Weights of a small masked image model.
Model: arch swin, norm rmsnorm, moe expert_choice, patch size [2, 2], depths [4, 7, 4], widths [80, 160, 320].
Training: cautious_adamw at rate 0.00093, 11800 steps.
Rows from block 12, named by matrix and row number. Rows with one number belong to one attention dimension. Each number is 500 + 50 x the weight over the matrix's rms, rounded and kept within 0 to 999. All counts start at 0. Numbers have three digits each.
# q: window attention query, key and value (stacked) (model.blocks.12.attn.qkv.weight, 960x320, the q third), inputs 64-127
# k: window attention query, key and value (stacked) (model.blocks.12.attn.qkv.weight, 960x320, the k third), inputs 64-127
q.172:590546461496602464379538515517518470481524619527442495574537436372427517555502510484613513506578502404485512478506526563596500497419554562457507458549482502512459544458532564511526632501498489
q.173:535468411471383536472531431531443428502475445508471516404617557573420495522509470480533600506551533527505553533488491591472463537495554477505486476536448629551573513545529461504564468546629584
q.174:583411548541411544500424591477547479484540500389556531598521503482396477394525492447468523549441545520509502515555530462489480505530432426492420548483490482475512491522514479503447468491425491
q.175:480527427444520541558462416381496478550574398420552588451515536450459405494378515503392502550531533552577457552411541508478562484520454451429484486616563500581532456525445511494456553517472492
q.176:559399538458540438509493516503473500444556561556500428448463348422522674626420508501432435434538473494479477513528433393565341508461468525414476515483483457499457571506483490405489439513564466
q.177:590479527466444563545405505558424551492455508509492459469514536436485499471508447544431501476534427522505540425372512484468515542554458568525486529497659414510502473505498307568518609528465575
q.178:456407516484396580457463603592466486529502432475434479517494449580539468470506551486526391512508395524414502472508487482434448475463623442390533483456439458499392456501496529558440435467512537
q.179:437455544406496530517531441498510473547469499567523471542446523540390537520475540547476633563502461516402527518489497517556547542520476465511544547486478534548496466529447447533495504537604467
q.180:514551405478510471573424426492471482439489493449581500529643515538477447488495566549490462487474494540547454484541478560481498504446535528469495529539453553532564486560502483435501576445521435
q.181:564477461473535533490478562467451448518615527450519574511472464527559426427477456413436421529523488598468531526478497465397423470431472491493513497474463433495490461441519508440499415592567483
q.182:484479424553470569495480480458392483492516527524464437501486381507556520551574587530433460525523456465527465572524508421480396494495468528531545421476510541487502478584458480588424469501430501
q.183:495507491481570583488474501477497418428528511469515534557589567562489557550496506537543543502538473598533559488485530533548486547427462563502540557415564459437483523479508471479444546466426520
q.184:455519402465520520432476527505578496423472477450426557560418592439494449489541425539531627475497411510458510501527440512488667485493486527423495453457671527479502485529482474575544424582500434
q.185:489420464557463475460460489480517537569483491520507454483524470402539576569534479488507464533505428468519587478380485460547472454499390438478512522477493496485563475557572440436512478494558487
q.186:472463616408472469499573509531453553449512549479502528579449501580607494467474459522476544523519437528479483520511456459482480558512547514447426480526451581510516515424526462543508484441475487
q.187:449496541517582537472458526462508591557558522529470504462417465524504477442439511540560539483472441474566470472466470480464543543530498467458626437590625461563502491468407484469467455449467600
q.188:490343500456535545448536537486453450613547451502489573513491496543566385369496522504448470486510368554499516516524527517369453502479522445471487396460540456517413491513476490386477449540473533
q.189:494487520496530470491548481506540593511522561499463497516490480500473563549586514481528546496508580492528496437484494466569505541531565472488433521427544517481484495500490616500485501536536549
q.190:542512513499474563536439513427486553554557478451449534501520530465609441450566513489545440495483515467518584433425471503461598485535513494464445501429587458435512480564473569441544496466535500
q.191:480466475543449547542500399492550426443489507442485464571592543602393405633456479582471520457512506535471490454515459510533486554575531538502443522447395532409504528478428539429436490462485560
q.192:459491475485592397485415452483506455489489531425439452516485363468579466551479447503526480506564530519507525460524468569509491466557610501486516529508394550510428549527524626511365404451523464
q.193:532538490485483484532505586526382465519481401443478462540539418455462433478548479533549454486541473544498429531493466619558536462518514457525600427505534553489550562509516488524412527473530490
q.194:471564515527460547482510556546515474533508505546515520551483505475550606459466505503438556488541451508457487472444492515398497546500535551443430529497559491465473486504555467501420456469622538
q.195:510528520528454445493630586566510510460519534693483492510498534512577498512479515469491605472472535473536548487517558481421529522478523537548507550478529530533480600475587485548473460507464463
q.196:573505527567643420439521553434506517528465564479448565532484413441514407392480500456474414442479512446555481473507509401540491557514498477503582530531508474557501480425500590501621459552513479
q.197:505506521485461544404510524491498483476539499605617435379500399398567509455446480508542543516466443477522494445520586470491481560496456597574447557535558540541540602540527457586508564471521541
q.198:508503554487494555494523535458508495557489463511547506481550515475534472523462471537490522449431565446568530513426597469537510514497474536520597487471536469523497454463489430554519532538514485
q.199:453500509523491432418503539562552479447539508447457459545411439434481480432524459541482484501542471410578443517534460587528530534470520509512542483553499530598589447553476423575512503536506541
q.200:494431513464561452446547518513482503595502564448479535422495565538426471486497523516414472479454492485517509457536513490502580500585505585522498458527446563542526543534425456474557537576531548
q.201:521440518522531544526533461562548502543481484454450559366554487490428493549496493412440514427470492474458553524549435542452478524525494439432456528498483455579420582453482495496576512441533520
q.202:477505533514501508446491442412590467506536496503520534503502436571507420463498544507516431516441500472480527470517543447427509455458434450382417515488582485524487477552564527513466502468504495
q.203:465542559509502478438460494473477569497552561551461511566398515595536441480526414551448476488492477447507542465430539516471507522577497496454446421476516430576520512540415477496435465483520473
q.204:525449526518491454444537513532527422483490621498526466478495563414440585444507501535518570439504590560518639525498524599514597459366407519527524477538510544448519542512560511558556549576530545
q.205:575666515503553473652549439480457568559519488423571376509528568488487503616470492549535468399334478544516398458655559356543487497615522513589424608413499442385441495401474602448446529416464455
q.206:462430455410596479441456476505591449470519472591514540520478533513461528492448446576493607464567506573461545525451562551447426532435468508477515475477493515600510562583533503473513535478485474
q.207:567526507491455544429569542495517465534558537455490562434596499481358534497588431532446530456523601512464492489492479565535484476509487528483424554558437616523504502426550331488588555453550576
q.208:530448458487474522426496589540520556444504512554469505533498474474551544444480489542432553437541479521452550483590537470520451582463510536537450514482583482538534533511510523489523402541535506
q.209:418526477464591499542522364525492508523492471376448461473425476485450480579459492411541489500459488483510445441585430524507541490642518483465523460521495451447553417431488508520497457567424448
q.210:486495420527542505487500506484483521450504495536483489622592556568441512552460516490454518475522493460510539533453549457434537449491478516590412466470586560504476507443401446640388520493485503
q.211:457505534489501545482556509526442570473517505530515429529477553444483535497564535581364558485504467546416449525572576495500627533607552591501472480571517522489498483500443519515470504469511486
q.212:498515478548554461431465540533468554443542415457499498505449471388433484413626528450472469480530525466490552498572497493570519495522451430551538471505516520486474538459559507591564433442493493
q.213:468575570473529464564476452463520440485498494485467549578473416523578535472457580530584474540511518532429477413529442495452481481480484565437384583554496372462504431634386350524394426473491414
q.214:486522428554554525480527515559520523506433494514541461423534452555497520514444487438558493535444448484400528529520467463553560543493557469552525457461553432496543517400543510479499450423545492
q.215:494399466555442493474568531518469469475515467502496555512455493497479463513533522497452449558517520527536478544512506511551488523558503525545428393459546432435470480501508540541381442505469457
q.216:560568512521457499544625512489573449501430543454525412535471554492508502486533550473620531563447486412571485492357451563501538532494427504478641492488452529515498488539503439490585523486457538
q.217:541517550575432500495457516548586435472526505560483514524428488418474484513406489499510498417440489493410501514498418524543536469480559572473548454506620508535555533478476481556556420494473452
k.172:502561524548553636535534472590457495493470521546548477547530476559498561448517422430516512519497462424485527538461491608593502591519490570495483474474461523663428523517509477634513531413525543
k.173:504530529500459464473563545539498445586512483549492481496509495533456456520519549439541546453553438491477421508483549479515456503522501514550527509512500503416465533484506434567468562555536484
k.174:548534425508527478450405368524479557417520595547505512502488493484504580412564538502487527500461477485462435463592598492458484481472499520565507512533496544586496480456493481507525511509480385
k.175:507548477510490631516498456520518510519562533500480504524509572519468480467521575474466515549527634373507528510484510581499474450468544555448442533484499490502395608550549426518518515482491462
k.176:453466489514591631419495483590394514467520454561519478564415397472454493421461423553433519461489429582458487480496508493463488530600518537475506557483508475520533494490448614472381408535463511
k.177:500497553591463580568519554587480503484503489474485485538512507469451555536490466451486551472456534543543522468505530475539448522418561474507493507466544593486441513482516516550627519473522487
k.178:389478540523484499366503533589507571467450484479440481505399416489507418430536505442483582435495425564453448495486531471442424513595500500509554576521515472555473382546354529521473459505484517
k.179:492498417484515473492525460394520551568524423536496460626491538528492385515540494600499467510502477515487508492479466415370483502539500503528493484546480595546496427408491523556616469549486458
k.180:521385518457508556543540529521593475573549471535511503461593529565485489567464521506481441512599484477580459502496508552511425484478483462576550450470426432468498423466493470530509558603521496
k.181:520494492470554536387513477527478485532468465485456516579511499405533500355663486446459495495504474554576528511517487459464479518457489554414380622532591439493475409485527455509511526532531495
k.182:456508591519552488448577473491442525548525465525507450527484443542482484567491590481502585462512484550475532452598562355518551384522470494515559431454530467510559487514515571595497390389497456
k.183:490541584452516540488567533499511564526529444454516498518479478486348545522596568493422500517491506511483494487522466492505498420565508442538545501593552542490480556508512446494454531544459490
k.184:442498531505538415556516570501629443520462491557446496461519455554513501470522541539472532504542511534619417457479488574451456484494509533521477460443513502502461521415522517524469587571440512
k.185:443507498493480519470493497456552505468506507525549450475526554475526502489517536510497467513507464465495513507445542487424470478436496505542455513519451428511529515485581407474528506475482377
k.186:471514542487403518512524562457448540552496489581452431552461521489521506478489395391516479517509435603501451594495476432568626574627591610426533545540498544501423495510341538457494482489497596
k.187:477494486509488474471511522529390608536525503557471493561444479441467487459563431476467529425411513463445504393608487559510597602544472582500473572487615491473503447496532505484504448489519484
k.188:439479506499415551394528499440484572572571535463473578608480499505463471446551504535458445573485477559467538512554450451433558541529490495471398553635560532435509467425427437388522495516571495
k.189:500439536483490472450509480437521562535502519457535459484470420500454550539525497415501539516487418536467523495469468496535445500594549499546476504589583497487450493457438502536455476511512524
k.190:578502469443513500428493469467514404483524452468466526447525484558459505527623540443312434554537478546491482574474504528489572603537471546471438469500434463517480542525459482363472485480455518
k.191:493504460540528454532458532536483477492496499481602483518519518509496476585480452481422472557538487420582453498434487564573540483512465467451431486587437487463511518477461426478505502518414588
k.192:436497477557490512514485390520405591587477515475502508543464391514409506515559393488481496397432408532513405503597505563556398547535464374508428598506435434504500449531461490409513508551501506
k.193:437420434626469459478567459494446557524464508489614448517518479502519464482431504539508494552506512483553455536477471496470344542497460503514463579416520499490514444492448495531478496539509501
k.194:481496484429549478515517505536577486543459464488534534523473387458490468514520539473536539554450530468469502530373486473519515477458543546503445514525605519432480427441505560459457446511479534
k.195:399433466385524490472547494407473477565473466424579420491525432506460585504523542545573500596441517497462557567624394581464402477557473515446468454417543477456501535494474451463493461381515572
k.196:401557541521478466511509513473577483520523527463435451448508550623504460540469543450498511546568534582456552484386522535554460528518508520560532419421473618517468537537441545512452476503499547
k.197:475501465462445474533524480443517462626521470445467464497507509516587480427455556548478469478448480412422407456504504551449452417525550568502490450544467427458523449415501358414431502489585534
k.198:519484587471491479487499478463547424557528499554520468599525563589589535521472436451531458520486505512489531497520541529453483473542452587503453479509439543464472507481539517475471496449426512
k.199:490488536475475468480506585503472434510564514533498598497431492447557501426500504515387468505483535454469523533432454458537515520544587562471493544479519538478553520505482527490539527518519545
k.200:493519510535476642432407539446473443566556511526470578587496516529517449449517550522483532461507544539522457466447474510491488543496516613444472525465531459483502493524458413400621542537536439
k.201:489466505437526586473432540544472485536534535516543540558416506435498475489464491467489500537440551535509456495492520488438494472532506466506557463555509503522501464526516490482415423585514406
k.202:540446534478486605496478450446533503486471453447460390452595509548406512519493531531503425521544532474502459468454554514376392525546489479441420471570477444481406551505463496430487473484532517
k.203:510469513500530517546392461467473468533472541497531526489439536542506458506485474445474465459541478566578518460545449499393638490440499545453504575604449485470487485403517454493544441453396513
k.204:451535527458453520417539525473540379578444531492463484495464504446530608493520549545527561498532519469512507529481563508493500449439505516491483537492482465499524507520475478537514559483500528
k.205:517520516478477518484398420531465548473485488508492547504511574481533511486428530490470435487433462530469482505528562526420554531518563478495533544501521488428571542485462445508456520487479484
k.206:490456511503500481449491545416522543508422502396562457535473542501468480457555503538450459439556520482586508506545461572427466489470488571476473466494404462452492457525466454432458482505533490
k.207:549542520481468537470562530481451469452452555465450456459604522534536547530618509514520495531520458497447461599403496484574410539459550454551552476521425503485540575549471468454385558473471566
k.208:544494551421506459497446511486541560542441500485452535412463504547501497507492457540484509470521534476481564518568584541518599557529501529532502504560549507478513543504614540446500555456465503
k.209:443493482550522460506499496539431562512536501561449522524452549452581482511410478558475452535487539516512451525618493538424568491503564442538517501459482605575504476551466456571496410510500423
k.210:479486538424425520481447528472542508470579474485520481509460572556529486460493507489507444515460493492492532550532495553475447472455545507468545453529499451445481433469472389496418483478499416
k.211:472538507441489515506446482518479582456536497537430550477538492532574448477470486524486531486493478522503504471525403519511615559566563562491526494455487486524490423469463391507548404627567455
k.212:534535528568420439541379562486557501548425534446471536513434481551527362443498452507573582414456345390511431491566502498557495449458525453537465493582481398520500419601365529518516404617554464
k.213:469431566551468549602520462525455505496490460602536489556532459478438432480477433509417455417477449399545454510643523437446443528546485492501508487481418427465427456461393481598557369601582448
k.214:553569514491533482482527495447531482393528513524491538511478575433487456389399525419524539534558567622498523487471548581561537460479523538533459491419486577501538515480556561425578520475496507
k.215:445507510475522472509384446476475478440474508424446520427552549538420442459522476523419498581499508520467517476513334530520530452536475479502428524435481391487483472488485409431590496481435493
k.216:378537504429543396561469550385586386473500531501540472436493522455426629522552553593581588564489515461472512485405527541517638481504486510513438465420509564419480523521566496486576517374477428
k.217:438468523615557501531522430456477499465515536558498502487490496453576522416416482579521625492597444544478504514613459447524495403522536478601535536570503453423450488487487373506476506557531558