A small masked image model, trained from scratch.
Data: trained on retinal OCT scans (Kermany 2017), 98430 training examples, 30.7 epochs.
Rows from block 7 of a small masked image model, named by matrix and row number. Rows with one number within an expert belong to one neuron, the router's apart. Each number is 128 + 24 x the weight over its row's rms, rounded and kept within 0 to 255. All counts start at 0. Numbers have three digits each. After the name is the row's rms in percent of the matrix's.
Before each expert's rows are labels from the 100 images, of 14848, where the router gives the expert most weight on average: "responds to" is what is common among them; "peak at" is the part of the image that holds the peak. Only what is clearly more common there than usual is listed. The data: retinal OCT scans (Kermany 2017).
# router: router (model.blocks.7.mlp.router.weight, 32x160), inputs 54-107
# up: expert up (model.blocks.7.mlp.up, 32x160x160), inputs 54-107
# down: expert down (model.blocks.7.mlp.down, 32x160x160, transposed), outputs 54-107

# expert 11
responds to: finding: normal
peak at: middle left; centre
router.11 099:162177164116102159156108171101151103116110118139126110131127170170134145116136141106124127099140140160128141109129146154142105147151095140120100157110168085166152
up.0 127:154156146142150130141093094119107128134105156075125153128124104103122121123140109122156127172156114168158087126129120099117148140145125138138114159117130123151154
down.0 127:076172098155126135108086122118128112147143127110139121160135111144137072089125131142099097117160133076144114105162177108112122119107161120182106054135115151116143
up.1 083:144138137156145154126142138123147123165102098137155137106127087083121126169134153147088109117110126182127134182111172101163134148122162129138126143147150125176148
down.1 086:115101129153109112198129125117142114114103123124121192144147098127175177153119084107169117129117154130108095155120094121135111120107129099158110086119172101111094
up.2 096:130091111084109083170149121164145129144114092109115115140140105144149155128105105119185128144143119127084143127139139115138138079086099154121120136111140127129107
down.2 096:102103134131152099100140143115115134140156145104159122135118131115124135121117125150102135150101130156106140201125153127146114147106137093095106163130121127160087
up.3 105:144128117138111130116065120115115143118107148135102119162105132100134085148141094113130152132171089138126086172147117125127149150131088126150124168133139113107189
down.3 095:084191139147160144137114103154155097167106147103151154110121111072126134136149117130090121100073139124106127131137110120154125146137132093118120096125113159115126
up.4 107:101102151122107113090151131141136135134142099092183107130117127159121154162092121130107117134152156122076150125132131106101099127140149159140107113141101131139124
down.4 114:075108157156145127122119122125172159131136124129114090142110131068127159119107112133161103113124116149128125153122158165135134131117137112110097116103165109115085
up.5 103:134149148138099142113098140123142133111122084117130129114107115121111125123140144166063110099128140109065159113147115173122099129124120126166137109150136117127104
down.5 102:120146135152172106142135144150125152117116108134112094127126142097130176125132132084152110169089079127112119140130117155162135111111149151127131135136132144170112
up.6 090:142146091132110130111118137144134131120133122134141139114162115144114048136135118121105123152091173175143122182139127118185097150165150118110127193113132150160187
down.6 090:103110172148132106161118128134110129112167127133104156122134111071179154159144136137134129123100135110112130097125120123150115110108118182142119119137115095127143
up.7 124:137137129121111115142196136132128133133125123171147118119162119131133126130129141103138069121103137119157183085116153128121120122132124144087125128134117140151076
down.7 127:129090146119126121152126141138128106101142147118138140130150137112109133194121124137144131115157110118103140130146141117119139177144161134102089145095122120160123
up.8 112:161094112127098129145129114116133118144147081124135126126133110098120145134142149127125120134099144087101170100112162122119118051076141166174135155137141129155149
down.8 123:098095122113191116171140139131128135124131131130134103141149134135143134161127124065180130108073080115115145158131126118158093116107131114169133106110116103136122
up.9 071:120094138112154110091108104154109167170155115112181144104138115125111119156100114181120106140128110120124137125161168147119135154130159163143152141169103126132118
down.9 051:090117106168138076150094111116167101141125148078145173152175124116140103131117100142149106118165119117142116149089121151163128113127119137150121148116137133122114
up.10 105:135129106130084098092126142143094152120160088166175146115151131136140095164091112112093129151102169176141165148129142143171114096115129154132127155137146108150144
down.10 099:106133164170167118154172112143156129139148141141122138143129121063148139212137098117143153091088140094092147133117115118157145143118132116119144117097133120160117
up.11 089:166133098138159138155104101133123150115150181151091122129071110142097099121157125131169136112152128173145079166138118167157157153149103115171133152101164126104163
down.11 081:137087118160141132149132158137132118137094116150152113132148133096164160133165113118117086123083101096121143154124104144122124099120132171162078121145131153120103

# expert 13
responds to: finding: normal
peak at: centre
router.13 104:130106102145119163134100149112135129157112124160145093141154141122125139124148138102121096125153105130132139125123166120136151102124096121078122154125157129164164
up.8 104:108087164098156142173120100122169126127111164147102142122082134137118168160115125100144125146148083111092089137115134110127171171179094140128127147143121111133158
down.8 111:149124114122141136108139105142129128133162136149117132108161116158101061101140140157120086113142152097154114106109118068115145114077143107129135103159117079124146
up.9 101:140080106126129108138149144126131120170090133126124138111088090090147184142127149153077181116087164143100115109140109124136139123106145116100153137121120128140123
down.9 099:111121118108143131116156118152114188138173115163114091136153101144140131159103094105160158160131096129154128158123132155146120148117102134116166150151129149134115
up.10 069:109116153127110097156134100108149138119166114139105144112109122101136110124119124125152110134113167150077104120164128124093156154128165145142140147137124110103107
down.10 061:105145152152136090080185106141133134128115136142076163154130094130056137169089121132114108113131168114131085142140131133069108141109109104109164158148117156125144
up.11 090:144128136112153111131130085127123128129129153111097134143160115138106125175116141142156150150132122163161119155149078082119109135100142131134127145122136107124097
down.11 077:157111129116166124128119165137114091124116126122106162167164085145110127108094106103123066147103115100145132104157106095158095125125144134126121130134124154137119
up.12 098:142128113089107108118110101132139117139141046155110118173094140122120089117151133125119139101116110101119151176158102158124123115102127132136147128141165111078091
down.12 091:104103154127143109070097132096151138122171138174118080134136106135168146122109132121139141145120148171124106158112177135119172149128139159072161126127094126124156
up.13 112:104118130136159137195085126118145137157075123121121142145116101088112169121135124133132172170169078149146086111144096137157148084074151138138089124093154137168147
down.13 114:147166119073137143176163116130076162102090112147135123069162131125173132095156122132133145158134067127138111126100122106173129094099101122144114141145153112149087
up.14 088:112153121135108121121146152151141139122107047158178067120120145095126139130107149161108082155124116124135158106149150120150108105149122129116132141120126168099108
down.14 085:147110094095101124122118164105129139108165119118126134151149135171153156112130114160114167138119128147124157135108140165152113150155120153170141147104114150151164
up.15 101:136118119157102150120138112137112145129165094163100064130115150119073105102123147164087107088160149099152136114141078130168110160130134143079147119147137109053107
down.15 101:103118131090145136155117122167146065132094134131148154133115114136168132121094116125118149102095120112095157135121159132128115125149123137127098119095076156103122
up.16 083:098096132124121117121145171117122117132149150131174092125154103069104152145130152090170114137135120138069110160126118087107129134153127167137149194112114197122130
down.16 068:123115089098100106173131144124106123079113128141108105121124139134129180118160110155143131170097103116102105117115120169127115115137079141157105159125166168151115
up.17 113:124077143160117126141097131128187133132152126122096136126145111089105172143123139116132131117137184156152119160117117137130105148087153147137139154144156117151101
down.17 113:108110124080160148183130129131117131147134115127142128096160120150119135121110118104158135135121114135124158140122129131150113064105142104134106129109132100153115
up.18 104:118133096123140111149164092134131123128122082104131153158101105151118121122128143113108163160148117152119121174134130078151111103083090161121124084108133095107109
down.18 109:127165145162096127078093151115108151136156146094109071093159139130109141137112155169126087137136129164173139123123153130129161127109148144060102131095101172136109
up.19 089:128128107141134080110153143129137127165203121138189123127175131132118073148128091103141102113102136116087131123114133128121111114084157110092154175170116140065117
down.19 078:115092088155106102122115148098161144130138125100098150141144080113156178131132122129150115097107153141150123133149143145118126140103136147122135147141114127107108

# expert 7
responds to: finding: normal
peak at: bottom left; bottom right
router.7 106:106110148117151088146109121104142146141125102121122130091114135140112100148079136170120152130114145140129103112140098117118118159138119132169175124118108111109135
up.0 096:106155131110157138109139159102117131182144137137160139195128128121111138118117112094104142095157101117106130124089115105158136111140120120062143154148154151133139
down.0 116:110125123132170125139117134148145078129134165108149172125137122146098144106091082086145117122140132155139103130072157077155151106111161121166105183137124129130132
up.1 076:140171134103167127121103088127125127116115096135120153091108083123130146174141121100137137162146132120120102137125126077160143140098117160145141125131122134145105
down.1 079:128123118114122169134111082101139122100155108140103117102119120124125148119190158137138121066125108123145093144124121123117065118154121112153145119123144117162110
up.2 084:163151144115115173097165078151139100122111123125139139145150134078118145111138129133119111170116090123089156122108098115144141122088144134140147139169182159133116
down.2 080:096168142150097095113123108144141144136165108148133131143157114134149109154085108160115112129136127131146135147121112110132158095201124093117140146137145115100101
up.3 114:125077125121123154096141138131140125093149175119148117122150100146115122110118111139156114097125159103110143103117153163120129102129109127153120122137157106106136
down.3 120:144125150110094128122141136126135129114124137129128126137132095100154141115122139140135131145142124187137162167118110134132101147147131131136117099126090164122077
up.4 121:134095090098149134145124102131107084091125103125127127181104123142107130133135144144086110103165150106214138122128164133171091069094130139154066097125119110120155
down.4 121:139121128116133075135147120151114106115132110141092107145143083111143123144129145146119110132115115158086104148102185133138125129117102126189132142121135110163153
up.5 082:154128118138136125113139104121166121097149139136129139137117088131114118117111144115142144143140076150169081149120147135163124107126153092111117176090132147143117
down.5 087:145187145143118081131117112109133108148081089097140103084164129165112114119116158102144094146121155136124146132163118103157155164101131122113109152166170133090088
up.6 086:101091119148155107129151103134088109081116102127152154118104084129139162147104146118150108130158097108180114125122177115141172169145131148118087102125105118164146
down.6 086:123083115084161132092153111113157122160144143098121159152111157110135132130165168131129107103123126155109122100121121113124115113140127124137097100134162109157089
up.7 094:148110186157120151072134117119135185139126118139124124136137072139135137151128101136124164114141121140140115130155105150141125142133105140093145102136137130163074
down.7 088:097133117122133195136114174127148118133132138167147134088081147121096160107144130102120139090158136113101123116136085103120136107083157149118158106126102158142089
up.8 074:115144140099136101138106113190119189135126086122095125153171108077141126165101143124127138162101115090139072153198126138146121166074111137123107133135117111147091
down.8 088:117132125102141148146120172115116098134141109148111118129124171105072146120141137109117110119124121143070122109163145131109108064115092143121116114133162111152094
up.9 106:139138157120132135118133155117093127158145125145142124072177146109176125090155130172140129168113148114106167113106124160135176130114158102142142157167115102171137
down.9 099:136123147120113112141157109087132134151106136103107102136113156128118088082112154123115143172156133134147146104098118097163114123087142116116065150128145125139135
up.10 089:111111122152128113110140120135128106124100123121169148116131143151123146103167129139114128122151075121184123138116139113139189155130133158092135097150168093117108
down.10 091:090114101115164169123119134136169114109103127144180127107100128135134151165121102109164103101095138134114117152117128135087141154124120122106111146116126148121129
up.11 099:114112121146092103125135089137114108107129137115128140152146150123172155157122151185149128125115071109176114119128172144120176128119110148099119127143116121159103
down.11 100:091124113110149155127107110167103135137129143112149172127115165099098080159136123106122099126119138144082085145152165154145148119141123118108060121139063117118134

# expert 19
responds to: finding: diabetic macular edema
peak at: centre
router.19 120:133143124126102135092150149107103130148113189117157165117168117118133103116137140170132110160127091137116145115094114145129133066193177086131147150144122122137149
up.8 063:167094137152124162143137161119119133146140132114169102131166104115137078094134137085134091135116142134139110153122158103158149098134137148107133159168169137145142
down.8 065:134106144146129087087101126128168127166131158150120085146130140147157158107133149129122121136114089134165158132090136088106113159145105141163136120100143127110122
up.9 083:120171139200148122166122135153123116135117131138151154141144137163149118134128155116160175117118126145126113123149163139108138090126122139102129129176105115178121
down.9 083:089116157152193110090143107118134129138124092111148110142121167162135128139128113119111133160118117171109126111095210146112139116088108185123108191132142147142141
up.10 118:158121138136118122131103110116134123120145141081074127143110156150107130120149137132127151087127122146140125109131102157038129108113147121142145121134127111083101
down.10 119:106106114180134135120142148121154127135155114090115115107105106115115118173113123142129128115143121127163115122153095132157112155096187148129106116100125139161104
up.11 114:084069181098106134136121138122186159097125131106116153126111111092065125098079089090111119100136160130145128121120111137165117142125114160121094109126164105102123
down.11 132:085156134109112115160136121146113109121117154118122151114146128080116150143133098148140096114138124093151104085142078155126129146150158090148120106096123145136136
up.12 116:191113115132121116136100133124138124141128121160118124128183119125132151114130105162112133157123129109114113112147140130170149167139088126115140141152152117144124
down.12 100:151118112163115148135133159136109147139138092174116167080152099140129179130134133116119156132118144137132137124142124121110108144133078158155144127113143137154108
up.13 080:134175124199105131151161134180162139133166134158127130109141088151107172112154104115125135107124149139123093145151137163122132125158121193126102139141114144146103
down.13 081:078145124148149132106160080097120149109090080130109130133097146139171129138114118125097094164112141163107142136125153127116145102104079161093129128145143134133096
up.14 101:106139147186128135150100130141130092133116133167107119106143150127131101093122133133098148077128159165103120151114128120124133126126158145146122150142100112073153
down.14 093:142107143135141083136136139134161139142102128132112114148138121165139139126132145099106134144129138173105155143141137134155113128138097180141119145114134147153152
up.15 100:121080135115138093115109112120189160110141101126133145148070105090109101105107074130116131120118169162114127174141166110136138110087130135124106121106114125073135
down.15 097:108174115112119137124162136160152134110119121141104167098159095085129158149154122142090137116126117103147117132180117186133113141155112112132154107126112128141029
up.16 110:154114109144151109135123108118133127100128152087103144124115132165128126118150118140105150129094119135130132102141101122073138106096143117119143117114121125102090
down.16 108:120109084109138106142110149100154128129151142103140126133139111119093144163129144134140126124141124123176152126126138160115118196111209130162115151118111168138132
up.17 081:110142126148187116143124151197138117158107148143164109100084122160106167142106173098137132119122136109138084116142138133128167153140156192098150168165124118142123
down.17 090:099163154128163112140137144105103135127153113132158092141102139118106114127108149125125152153084131137098132101110186131120156124112176177113100159113108145137130
up.18 091:140098123171120102121154138148107113140129110141115130101171126130156126125115121159151072138138133111149149094136159133194119138152160150161098115142130099103140
down.18 078:149090119120137142114088142122152089110121080179118112144108118141112154089111146116130148112132123135099104126138117146139126140156092127151138074114142156097117
up.19 097:190157135118129129110109120142139145140156138148147161129153105085102141134138124119107087112117125119112108130127117153160124161147142149113133133163153156148089
down.19 109:127083146163145094099126114095086154180141120100130107124125104116154103120135151094125107133128095143165145131088135103140127143097132153135122136140126125108172